Weights of a small sound classifier.
Model: 9.1M parameters, arch transformer, norm rmsnorm, activation gelu_tanh, moe top_k, num experts 16, layers 10, width 256.
Training: muon at rate 0.0025, 11400 steps, batches of 512.
Rows from block 5 of a small sound classifier, named by matrix and row number. Rows with one number within an expert belong to one neuron, the router's apart. Each number is 128 + 24 x the weight over its row's rms, rounded and kept within 0 to 255. All counts start at 0. After the name is the row's rms in percent of the matrix's.
After each expert's rows are labels from the 100 clips, of 14848, where the router gives the expert most weight on average: "responds to" is what is common among them. Only what is clearly more common there than usual is listed. The data: synthesized solo parts of chorales (CocoChorales).
# router: router (model.blocks.5.mlp.router.weight, 16x256, trained with AdamW), inputs 192-255
# up: expert up (model.blocks.5.mlp.up, 16x128x256), inputs 192-255
# down: expert down (model.blocks.5.mlp.down, 16x256x128, transposed), outputs 192-255

# expert 2
router.2 093 [141 107  96 127 125 112 110 155 132 110 160 115 143 136 153 134  99 128 111 139 118 116  91  84 131  70 138 135 125 104 126 144 116 144 130 156 134 118  89  98 154 154  97 122  97 155 127 136 108 118 138 101 136 107 107 101 140 129  88 110 105 139 115 152]
up.0 077 [112 132 145 185 142 147 143 123 126 159  79 114 168 104 135 154 139 133 145 145  93 100 132 151 157 108 127 131 110 111 154 120 115  97  77  96 100 141 110 153  93  75 119 110 164 141 135 127 132 118  88 122 143  84  93 134 101 118  93 110  90 120 147 120]
down.0 103 [ 87 135 102 142 139 161 103 100 102  94 113 130 139 135 149 159 102 103 136 120 127 124 116 135 162 103 139 130 132 122 122 117 148 118  83 157  88  86 104 115 105 143 133 145  74 114 125 160 131 134 169 163 122 129 121 163 116 117 101 119 146 125  91 110]
up.1 117 [152 143  92 170 142 114 131 125  74 151 143 104 116 116 124 124 134 152  96 132 121 114 147 115 139  80 116  87 114 134 130 141 152  99 150 143  76 123 159 127 148 128  90 144 144 155 136 108  73 133 166 134 128 113 102  87 131 111  92 126 119  98 103 141]
down.1 106 [120 122 109 133 123 131 178 130 106 107 115 120 162 109 157 109 132 116 156 117 123  99 127 138 109 170 130 116 161 115 135 142 154 144 138 151 154 125 138 130 106 152 162 156  99 137 129 141 141 147 127 119 128 102 161 123 177 131 152 118 139  90 118 139]
up.2 105 [164 150 130  89 119 170 127  97 145 101 117 126 124 153 118  90 149 192 114 101 129 138 131 172 155  89  91 147 146 122 101 117 109 156 140 129  95 124 104 127 117  78 117 185 128 127 138 123 146 149 151 150 120 117 115 119 133 117 143 114 137 134 127 123]
down.2 097 [109 139 130  95 107  70 127 212 115 104 146 133 117 162 140 168  98 166 146 132 116 135 134 121 139 144 127 144 114 138 102 143 163 105 114 155 174 110  84 158 112 128 129 127 135 167 112 102 163  86  99 128 148 147 133 142 133 131 128  92 149 125 104 143]
up.3 112 [111 122 163 121 124 126 189 132 110 162 109 140 106 120 133 105  86 157 135 125  84 130 129 104 115 142 145 101 154 121 125  91 110 147 180  90 120 109 134 111 100 191 118 135 166 144 131 138 111  92 155  65 150 132 162 120 142 119 117 137 129 101 134 129]
down.3 097 [115 134 130 132 155  53 133 139 103 120  99  98 151 134 148 137 116 129 152 141 125 110 106 150 113 146 102 124 144 126 114 108 160 123  81 127 134 139 136 144 102 131 127 124  88 131 138  71 135 112 125 165 134 107 120 124 107 155 115 104 164 162 101 126]
up.4 107 [140 135 100 128 168  92 144  83 172 154 148 141 129 137 148 118 154 142  82  89  93 137 130 135 160 103 139 107  94 117 171 153 126 130 102 107 173 109 129 159 124 123 129 117  92 131 130  72 107  91 143 182 139 102 126 143 154 157 135 117 110  93 143 159]
down.4 099 [145 139  69 138  99 137 136 141 116 145 147 113 149 113 124 124 148  71 107 189 158 159 150 100 113 131 132 133  87 138 126 104 130 123 112 147  95 151 131 125 123  99 138 135 143 140 140 134  92 141 119  96 117  83  95  70 144 141 115 135  79 152 116  95]
responds to: bassoon; note A3; note G3; note D3

# expert 15
router.15 100 [156 145 123 104 104 152 112 152 101  97 111  90 123 117 160 121 123 140 137  95  99 127 157  87 175 116 129 142 135 109 115  95  94  98 146 104 112 103 155 126 139 164 112 131 116 105 131 122 123 106 137 112 118  89 137 131  97 140 109 114  94 135 130  94]
up.0 108 [114 100 156 154 115  91 139 127 175  89 133 129 130 194 129 138 121 171 180 103 149 110 106 136 120 183 123 114 126  94 125 132 160 134 107 102 114  65 164 152 150 146 130 108 151  93 138  85  98 134 104 101 101 151 120 118 127 126 153 135 152 139 125 117]
down.0 100 [157 116 128 104 128 110 138 133 109 162 127 125 169 147 112 126 126  77 103 120 125 122 168 146 168 142 115 148 130 119 122 140 115 143 155 129 154 135 117 147  96 140 114 115 110 139  87  99 110 119 186  99 137 122 128 125 158 157 160  88 134 139 172  82]
up.1 094 [128 126 134 135 115  84 185 146 142 120  78 118 138 126 115 152 139 138 119 142 145 153 122  93 130 167 138 117 139  93 110 161 133 169 129 122 136 160 119 128 107  79 155 138 116 111 131 128 126 128 129 133  83 118 154 143 136 109 128 129 154 147 120 114]
down.1 098 [117 130 174 144 103 127 108 123  98 166 141  97 105 162 124 116 126 129 132 136 138 146 179 128 131 111 125 169 121  95 141 126 161 120 148 134 126 137 117 139 147 130 157 102 174 144 130 154 111 158 104 122 104  78 135 141 122 131 120 142 132  95  76 171]
up.2 079 [141 105 119 145 111 139 129 121 159 143 128 155 152 128  96 159 122 125 111 107 123 121 151 116 150  91 121 105 150 142 144 126  97 130 117 135 165  74 129 114 128 111 174 121 102 150 123 116 130 100 100 105  65 117 120 116 116 111 102 140 109 131 140 118]
down.2 098 [111 121  70 150  98 133 162 137 140 100  96 117 127 113 127 162 114 105 148 124 179 125 129 155 127 152 136 123 122 113 156 149 143 109 152 106  66 141 163 123 137 131 107 126  95 147 135 121  90 168 117 106 120 121 112 150 141 136 141 120  93 103 107 111]
up.3 079 [138 172 166 122 134 141 109 116 117 139 114 132 134 188 128 149 128 126 138 126 121 117 113  95 103 116 121 124 103 117 127 150 102 123 118 125 147 139 144 130 136 127 173 142 137 161  99 107 121  93 121  98 148 111 128 118 142 103 136 139  84 139 137 128]
down.3 089 [128  98 108 115 132 196 165 121 115 168 150 114  96 128 134  91 125 124 131 171 126 126 136 138 143 160 113 137 134 168 110 101 129 159 144 105  97 137 160  90 143 126 129 137 191 150  99 156 102 171 139  62 158 136 132 134 154 133  88 150 116 121  80 117]
up.4 089 [103 121  90 138 109 111 138 160 123 137 167 122 155 133 117 120 123 142  99 136 115 101 129 110  59 127 127 151 133 141 156  95 137 155 134 125 170 124 121 142 159 134 114 118 163 104 106 173 154 118 127  94 144 134 195 114 170 168  99 124 133 125 168 137]
down.4 099 [142 123 147 162 122 122 151 110  98  98 113 157 108  95 114 135 135 115 110 170  88 168  93 126 146 125 133 110 132 120 115 117 137 110 145 136 139  98 161 141 136  84 159 145 107 116  85  85 102 147  97  91 118 115 121 128 148 103 110 145 196 130 149  84]
responds to: double bass; note A#3; note A3

# expert 3
router.3 097 [181 118 121 111 126 155 142 103 111 107 149 119 122 134  95 166 121  85 138 140 162 124 147  98 159  93 145 133 109 153 152 154 160 110 148 130 132 127 121  52 161 162 132 103 136 138 138 183 106 126 112 122  92 119 156 144 136 146 109 146 130 121 154  83]
up.0 120 [147 151 142 109 132  78 127 149 162 145 128 118 126 158 137 140 110 190 128 127  96 137  94 127 146  84 171 139 137  97 140 145 127 132 107  77 153 159 151 121 150 133 119 154 111 160 116 103 138 101 124 116 145  85 102  97 122 124 109 107 102 136 126 139]
down.0 105 [124 166 163  97 145 112 123 121 150 138 176 130  99 137 149  81  94 174 117 130 138 124 133 139 103 150 117 163 130 155 151 118 104 148 133 171 136  87  97  94 145 145 115 126 114 167  93 174 106 151 130  93 128 152 134 152 169 156 113 100 146 151  99 129]
up.1 100 [142 102  94 135 160  93 139 117 192 138 162 107 100 125 154 138 103 128 119 140 147 106 138  95  90 121 139  90  78 136 128 144 114  91 147 130 102 136 128 135 124 144 137 124 134 140 106 138 103 105 126 101 116 114 113 119 121 149 129 108 156  97  98 103]
down.1 096 [101 152 114 134 139 122 127 116 128  86 133 145 141 144 139 140  99 104 137  93 142 107 125  86  78 123 137 133 106 101 147 118 103 143 122 148  99 164 149 157  77 127 135 128  71 119 148 130 137 114 102 176 121 133 121 152 113  71 123 167 128 133 128 165]
up.2 096 [150 147 111 122 112 122 117 149 145 127 144 113 133 112 124 186 115 136 136 122 118  73 145 134 117 118  97 140 118 139 106  93 112  97 110 194 147 141 124 105  85 122 132 162 140 117 108 136  97 118 150 170 127 114 120 100  92 131 113 149 126 143 152 129]
down.2 099 [138 129 111 125 122 137 109 131 126 177 135 155  96 139 159 122 103 181 128 125 123 123 136 134 136 114 132 146 130 164  97 128 118 166 139 114 103 156 135 171 162 126  99  89  93 153 128 106 157  96 119 175 147 134 116 140 109 159 123 138 124 174 155 108]
up.3 092 [134 119  96 140 106 138 109 123  79 112 109 120 140 172 130 203 110 116 113 122 161 152 141 142 114 152 156 164 155 163 118  88 118 113 134 149 134 111 165 190 121 103 129 113 124 124 100 102 134 135 141 123 157 107 101 117 106 103 138 139 134 106 136  98]
down.3 092 [144 111 145 115 153 190 120 141 117 128 164 135 122 137 131 185 142 132 106 116 120 157 140 130 156 122 137 149 120 122 146 142 119 150 174 162 148 139 120  87 123 122 103 158 165 110  87 116 143 148  98 117 122 143 117 110 117 135 116 113 116 140 144 159]
up.4 082 [108 121 121  98 164 149 122 182 172 149  92 107 147 142  94 113 199 126 159  80 144 145 137 131 170 139 116 139 142 142 117 112 108 136 131 122  84  95 107 146 121  85  98  93  68 109 102 133 127 111 134 124 145 152 128 128 155 122 126 118 138  96 153 100]
down.4 106 [135 122 122 155 179  85 112 127 137 123 127 110 114 115 126 127 133 148 147 131 115 124 121 113 137 148 173 121 130 109  96 103 110 169  84 117 134  81 132  80 158 121 131 133 119  74 111 169  80  80 128 104 116  90 105 167 164 139 147 177 174  89 108 104]
responds to: trumpet; note E5; note G5; note F#5

# expert 13
router.13 097 [ 92 104 142 119 142  77 117 136 115 141 103 123 130  96  91  99 103 129 112 130 129 113 115 166 149 108 109 134 127 105 142 155 129 141 116 111 129  79 135 122 117 127 140 120 103 149 129  94  95 139 131 125 102 169  76 142 122 156 155 111 160 159 155 127]
up.0 110 [128 118 184  73 116 148 148 151  84 149 154 184 140 138 121 121 144 108  93 154 119 153 133 122 111 127 113 131 107  94  95 157 110 130 118 181 130 182  81 146 110 113 137  81 103 112 132 158 124 141  84 133 171 142 154 149 119 150 136 124 135 137 153 124]
down.0 102 [125 142 159 137  92 163 102 115 106 164 123 132 172 158 110 156 104 125 158  81 139 141 103 152  88 129 160 125 157 104  85 155 165 158 132 145 144 152 139 137 133 142 115 173 149 160 107 136 109  77 104 133 132 133 163 126 155 102 137 143 128 163 133 108]
up.1 069 [152 126 106 119 118 100  79  97 129 113 143 133 140 138 165 105 139 103  87 149 111 124 116 132 130 156 181 146 112 175 101 100 137 153 148 141 121 134 117 154 123 145 135  95 103  95 106 129 127 176 109 111 139 165 131  46 149 132 144 120 127 152  89 134]
down.1 093 [140 104 143 131 164 157 120 110 161 102 128 140 162 121 112 127 168  97 114 123 119  99 173 135 133  83 122 126  83 124 176 108 104  91 103 118 140 132 102  93 205 103 105  91 130 126 109 128 136 134 117 127  84  79 137 140 146 127  91 149 142 146 124 107]
up.2 088 [ 94 118 127 126  94 147  99 164 142 118  97 116 132 157  96 135 114 113 154 158 132 110 145 134 110 187 127 140 100 123 165  86 146 130 158 145 135 128 118 126 128 152 132 107 150 138 104 146 140  96 128 157 148 148 140 150 115 122 121 153 101 139  77  78]
down.2 104 [153 139  69 144 132 128 135 115 127 107 134 124 166 154 105 139 130 119 166 128 138 117 120 111 136  84 141 124 129 139 124  97 112 188 105 100  85 152 129 114 148 156 157 159  74 127 122 120 159 130 155  95 166 150  86 155 176 126 103  93 143 122 131 139]
up.3 120 [153 125 124 113 123 136 147 155 159 148 164 145 131 104 126 116 124 154  84 133 139 140 152 172 150 134 140 126 111 152 120 169 110 141 116 140 121 116 104 161 142 121 115 130 100 132 133 106 145 103 120 125 165 117 104 136 117 137 114 118  86 124 133 116]
down.3 103 [ 79 145 146 132 150 118 129 144 117 121 123 121  81  97 129  90  90 180 107 123 123 104 128 131 130  94 128 133 145 125 108 180 141 125  83 169 132 141 128 129 119 146  99 156  92 132 111 140 137 149 129 126 134 118 129 142 151 102 148  85 120 144 118 152]
up.4 104 [139  90  94 121 140 132 144 132  80  87 111 148 130 127  60  86 135 119 136 131 164 141 118 137 122 170 129 131 114 125  95 119 115 132 159 159 128 157 147 135 108  96 154 127 122  89 161  94 207  98 114 172 154 136 133 137 143 102 154 139 149 148 140 117]
down.4 110 [119 157 120 111 169 174 111 150 142 126 120 133 116 143 121 129 134 166 107 152 152 132 135 115  94 162 140 145 160 120 117 153 131  95 134 138 138 123 123 151 137 140 121 129 143 149 136 129 113 143  86 113  45 164 146 116 148 139 156 138 141 113 154  88]
responds to: horn; note G4

# expert 1
router.1 100 [125 153 103  95 141 136 126 116 131 113 116 112 139 126 156 147  98 104 147  96 101 114 123  90 158  85 127 121 150 117  61 112  91 119 104  94 125 126 172  81 155 162 152 175 123 130 104 141 140 106  64 162 108 120 111 145 127 119  94 127 112 115 126 109]
up.0 112 [ 97 162 119 121 125  91 138 111 148  68 139 146 111 112  81 108 111 150 152 129 149 142 151  97 108 130 105 100 131 106 110  80 139 124 136 127 140 126 109 158 114 133 132  90 122 113 142 149 145  90 112 133 151 118 159 147 126 156 113  96 171 106 133 115]
down.0 101 [163 139  91 130 158 125 131 114 111 159 110 107 171 114 145 177 157 109 119  99  89 137 104 146  98 129 119 133  99 123 121 145 128 121  62 134 140 201 154 109 138 162 103 122 151 120 144  88 141 121 122 170 111 139  99 125 121 135 134 142 132 118 160  84]
up.1 122 [140  85 149 128 144 108 126  97  98 154 115 126 155 139 122 105 139 166 119 134 134 168 127 136 158 122 113 119 167 154 165 122 160 100 132 140 155 105 160 141 149 134 140 139 139 137 153 133 108 136 152 137 134 136 106 103 135 107 133  92 168  98 110 125]
down.1 114 [135 156 107 143  96 128 140 154 159  84 105 133 166 114 132 164 100 161  94  97 108 138 147 126 149 169 136 157 121  74  99 164 147 114 106 100 166 111 159 141 161 162 145 120  76 140 159 102 136 127 125 144 111  81 127 123 136 169 141 140 127 180 122 126]
up.2 090 [117  92 113 101  99 108  90 152 142 131  96 121 138 114 128  88  96 148 134 134 159 131 110 166 109  81 135 139  69 141 150 168 158 135 140 122  96 155 120 121 147 140  96 159 125 154 132 110 138 153 109 185 137 122  85 133 146 146  90 110 143  95 141 151]
down.2 092 [147 104 111 110 118 104 162 124 157 157 150 143 121 138 145 130 138 154 127 137 152 127 160 134 137 145 122 119 143 114 134 131 102 159 161 122 130 124 126  90 121 119 142  90  61 143 103 143 158 139  80 142 100  99 153 145 137 154 150 161 152 141 145 111]
up.3 116 [110 174 117 118 135 146 108 153 105 150 124 116 136 157 115 129 105 127 168  92 146 123 138 115 120 103 183 107 135 121 108 109 132 169 164 101 122 159 137 148  89 148  97 147 126 140 130 140 139 143 127 147 156 121 140 123 166 109 175 113 131 130 102 114]
down.3 107 [128 107 118 101 130 132 154 144  82 114 159  96 126 102 129 123 115 157 185 140 153 112 115  95 150 147 106 144 166 115 132 139 139 163 138 118 137 129 133 120 117 134 166 141 124 133 152  93 185 148 122 106 119 135 148 133  52  88 109 110 124 132 107 154]
up.4 076 [167 113 168 106 120 153 130 149 119  80 159  87 140 161  98 123 126 103 118 124 139 149 135 126 150 121  99 126 108 155 141  75 107 125 153 117 115 102 148  91 145  81 129 130 146 133 107 124 162 115 132 118 147 116 153 108 121 142  86 131 110 145 152 140]
down.4 104 [129 134 134 162 129 136  98 139  77 136 131 142  98 146 116 127 129 111 152 179 161 127  97 127 184  92 106 130 116 149 168 147 141 101 152 129 162 133  66 118 125 106 164  99 130 161 143 171 132 110 124 115  76 103 159 136 120 107  84 124 131  82 148  93]
responds to: cello; note B3; note A#3; note A3

# expert 14
router.14 098 [128 143 122 127  94 165 128 163 186 132 133 124 126 131 126 127 144 101 152 147 154 146  93 169  89 169 132 172 171 134 137 119 127 179 146 144 147 111  99 147 142 124 119 137  99  95 132 148 205 136 103 146  86 139 142 150 168 134 154 111 157 136 154 114]
up.0 093 [156 105 109 105 133 147 107 146 149 135 149 150 117 151 105 145 119 109 125 113 165 142 139 113 150 124 141 144 133 140 117 121 108  79 160 182 165 171  84 180 138 144 114 100 111 137 129 138 182 124 117 132 129 138 151 144  98 125 133 140 131 145 133 102]
down.0 096 [ 62 153 172 127 165 168 138 125 132 145 115 129 158 112 141 138  90 159 133  81  95 126 121 131 113 109 170 155 115 146 105 129 192 112 112 135 130  94 172 125 120 103 126 141 156 139  94  98 101 136 117 128 156 112  83 142 121 124 131 108 122 172 125 145]
up.1 102 [126 144 123 168 137 118 153 134 159 135 119 121 161  89 128 118 124 154 127 114 156 109 176 147 164 113 102 133 127  81 157 119 132 134 157 168 139 109 121 165 145 141 122 127 118 139 127 176 112 148 151 150 129 138 105 130 118 116 127  92 187 117  95 156]
down.1 102 [122 166 111  95  94 119  87 150 133  94 157 139 114 129 123 103 132 105 111 121 119  99  95 160 119 135 123 168 150 147 166 152 130 139 130 125 150  95 137 125 121 144 126 135 105 106 104 103 128 119 139 108 143 112 152 133 127 121 112  90 123 163 139 124]
up.2 109 [118 129  83 154 136 107 150 145  97 114 135 161 141 147  75 157 155 132 128 153 129 163 144 123 146 123 153  98 162 137 147 122  93 120 128 129 126 126  71  77 150 138 155 166 155 182 138 140 134 122 113 135  86 137 122  95 142 103 115 132 111 123 114 127]
down.2 091 [ 89 103 156 167 166 114 107 116 153 150 113 120 138 140 155 141  98 128 161 108 127 127  78 119 104 144  59 159 136 113 141 107 133 117 128 145 104 110 139 154 119 131 137 145  93  77 112 136 139  80 126 145 144 136 103 119 125 112 127 111 149 135 134 142]
up.3 088 [123 116 142 147 141 116 127  96 126 104 122 130 145 115  84  89 139 127 107 139 120 101 150 144 190 144 147  98  84 138 155 111 136 119 155 166 169 104 121 159 129 110 142 146  98 143 102 144 130 135 125 126 101 108  77 138  85 171 114 122 135 154 102 116]
down.3 097 [101 151  97  92 104 118 123 166 104 100 103 132 146 168 105 153 141 116 130 119 129 146 139 105  97 150 156 102 148 130 168 177 141  80 111 118 180 134 157 135 110 147  92 124 128 141 118 101 116 118 135 126 144  87 178 124 102 115  93 120 117 146 120 106]
up.4 103 [122 107  84 156 115 132 125 124 134 104 118  71 136 128 127 142 162 159 146 131  99 119 160 151 110 165 119  99 107 126 144 159 162 123 104 124  68 133 112 110 116 124 117 168 133 119  97  96 156 188 109  84 111 114 103 127 129  94 101 124 128  91 103 146]
down.4 102 [106 167 113 141 138  76 151 148 109 167 130 131  98 145  91 112 131 107 123  98 116 150  93 153 124 101 121 161 151 124 133  66  89 113 173 139 121 116 130 116 106 110 117 164 106  98 129 120 107 102 106 159  99 108 150 122 154  98 156 119 132 149 169 128]
responds to: clarinet; note F4; note C#4

# expert 5
router.5 087 [128 107 119 116 133 131 135 156 106 105 142  58 130 120  77 119 146 177 112 117 139 116 134 141 131 166 147 129 150 159 156 117 144 109  80 158 138 107 132 131 150 135 120  92 114 148 108 154  99 139 106 104 111  77 143 131 124  83 158 124 161 114  96 112]
up.0 084 [125 127 109 175 143 107 107 117 154 115 132  93 146 153 165  97 110 146 161 127 134  93 167 117  77 143 125 127 139 125 181  90  83 129  70 129 162  99 135 149 116 148 106 137  94 108 140 143 135 118 146 103 142 153 164 139 150  88 122 129 156 101 104 184]
down.0 084 [ 96  84 119 108 130 120  89 111 117 158  86 116  94 107 118 102 124 111 112 127 110 124 105 146 148 104 124 137 136 128  96 140 155 161 185 150 106 131 125 117 133  90 162  83  74 118  99 135 142 138 129 179 115 103  87 136  85 125 107 107 115  99 143 119]
up.1 089 [118 135  99 171  96 113 108 142 143 108 136 110 102 110  87 136 107 121 112 107 117 129 160 120  79 182  93 120 102 163 136  48 157 140 142  92 126 115 124 120 122 138 120 126 110  94 137 125 144 160 116 120 161 131  98 109 116 117 118 160 112 108 176 158]
down.1 101 [127 140 160 145 156 137 142 137 123 108 116 110 120 128 143 145 154 103 140 140 146 101 110 150 116  99 168 140 125 143 149 136 105 147  89  89  97 159 128 147 147 165 105 130 132 162  98 132 136  75 109 127 101 159 125 149 131 135  84 130  92  97 135 122]
up.2 075 [ 58 117 157 138 126 129 110  88 133 143 142 139 101 122 126 134 161 149 151 128 160 108 166  96 149 124 117 129 115 122 135 107  97 111 123 127 128 142  85 118 145 114 103 145  65  83 125 121 107 133 149 128 175 146 121  81 137 113 145 172 109 115  97 119]
down.2 099 [165 138 110  99 106 119 142 113 140  98 139 138 126 145 146 126 119 140 133 141 105 135 112  97 133 141 137 135 162 118 118 146 140 148  86 146 164 130 151 111 170 125 170 115 173 103  85 158 159 158 139 105 140 131  82 112 135 106 109 106 138  92 147 153]
up.3 098 [ 88 128 106 107 141 137 140 139 114  75 146 126 154 161 140 141 132 122 140 110 152 177 207  88 119 113 149 145 102 136 120 134 147 110 113 113 110 115 137 147 148  96 105 114 122 115 152  86 110 149 122  99  85 132 151 163 103 162 147 111 101 158 117 164]
down.3 090 [128 135 152 118 133 140 146 144 115 175 139 122 133 157 131 141 139 179  92 151 127 105  67 160 164 124 139 103 178 128 176 142 127 152  96 140 186 125 170 140 117 150 131 165 184 154  60 161 117 122 152  82 143 126  96 152 119  78 128 110 133 122 114  75]
up.4 090 [ 92 108 181 153 163  95 136 151 122 136 163 122 114 114 142 126 131 131 142  90 157  98 117 173 143  97 114 143 116  99 116  87 131 170 134 113 131 117  82 128 100 112 122 133 160 125 123  89 116 147  83  70 101 133 158  96 143 123 134  91 135 137  93 116]
down.4 098 [168 176 148 128 130 118 102  72 158  54 117 105 113  96 135 150  99 129 148  91 149 133 139  94 136 106 131 136 135 140  63 103 146 108  73 149 154 133 183 152  94 112 117 118  83 136 129 127 143 128 133 191 113 171 114 161  84 125 118 152 134 188 120 118]
responds to: trombone; note D#4

# expert 7
router.7 102 [ 84 103 145 138 132 128  98 118 125  97 143 128 108 138 101 102  86 111 147 121 127  91 133 125 108 169  85 139 134 148  89 138 134 120 152 109 146 146  92 111 135 146 104  83 118 130 112 111 135 127 164 119 146 128  96 143 109 148 154 150 112 149 164 137]
up.0 093 [144 141  93 137 110 162 168 125 147  87 123 126 118 129 124 142 125 126 148 108 100 147 136 146 126 122 101  92 117 155 123 117 111  59 183 126  79 133 131 131 124 141 130 125 104 162 131 109 120 144 144 139 125 109 131 125 155 114 139 124 134 117 133 145]
down.0 099 [120 103 139 156 103 132 127  86 150 139 108 124 143 154 122 141  98 129 124 149 164 153 136 100 147 133 156 132 152 128 118 151 133 131 128 144 182  96 142 118 130 107 152 157 130 158 103 109 167 101 117 134 153 123  96 123 116 119  97 118 178  88 121 147]
up.1 131 [150 104 127 108 142 156 164 171 109 193 157 169 134 135  98 114 178 131  99 155 171 163 102 165 123 131 141 136 122 153 109 141 109 154 180 120 172 148 109 127 114 127 100  67 123 130 139  69 139 122 181 120 144 156 116 161 137 114 137 151 103 142 141 101]
down.1 097 [126 149 153 122  94 114 155  99 100 122 115 130 132 112 150 166  96 171 153  82 105 124 126 131 125 158 132 131 129  74 120 173 126 102 141 150 136 163 113 116 106 118 129 183 138 116 102 133 135  88 121 126 119 152  94 170  96 128 106 100 123 119 149 141]
up.2 071 [147 152 151 100 106 118 141 146 116  87 118 126 117 147 126 136 127  99 126 117 123 113 126 127 143 110 124 181 158 159 185 140 118 119 128 128 133 143 158 116 121 120 113 159 128 103 179 182 175 110 116 125 166 117 137 112  81 122 106 126 141 156 130 126]
down.2 095 [108 128 113 137 166 103 148 169 121  88 119 145 178 128 119 178 136 114 119 149 133 133 152  92 130  99 131 103 177  88 118 115 132 144 110 103 100 154  94 146  90 133 106 133 140 146  88 155 123 103 166 133 167 153 137 152 122 134 148 141 143 168 113 115]
up.3 076 [134 104 104 111 129 148 127 163 131 110 113 151 131  82 131  95 138 115 134 108 145  99 141  99 155 150  83 171  63  89 139  66 111 139 144 117 121 129  96 127 157 113 122 169 119 126 131 134 157  76 142 127 163 121 165 134  98 163 138 137 104 140 157 144]
down.3 102 [155 105 112 125 117 105 123 129 112 113 148 149 159 160 135 104 141 131 126  98 128 118 122 144 111 121 149 158 188 127 162 158 104 157 107 148 163  89 181 120 111 119 169 125 134 119 124 128 155 176 112 107 121 177 119 133 135 126  87 112 119 129 101 131]
up.4 108 [134 134 174 109 145 123 152 136 142 132 134 152 124 131 112  63 136 123 151 134 157 131 150 101 127 163 115  95 134 115 113 127 135  77 115 120 134 105 141 176 102 164  75 105 112  98 118 159 121 115 159 167 161 111 143 134 105 138  85  83 148 126 135 113]
down.4 099 [130 158  99 123 159 113 104 151 141 120 155 143 107 105 110 170 146 142 126 130 114 100 134 130 158 105 100 152 106 141 130 123 121 158 156 146 129 107 129 124 159 120 131 170 111 110 160 108 147 111 106  60 131  72  92 174 190 169 149 163  94 113  97 141]
responds to: tuba; note C4; note G#3; note B3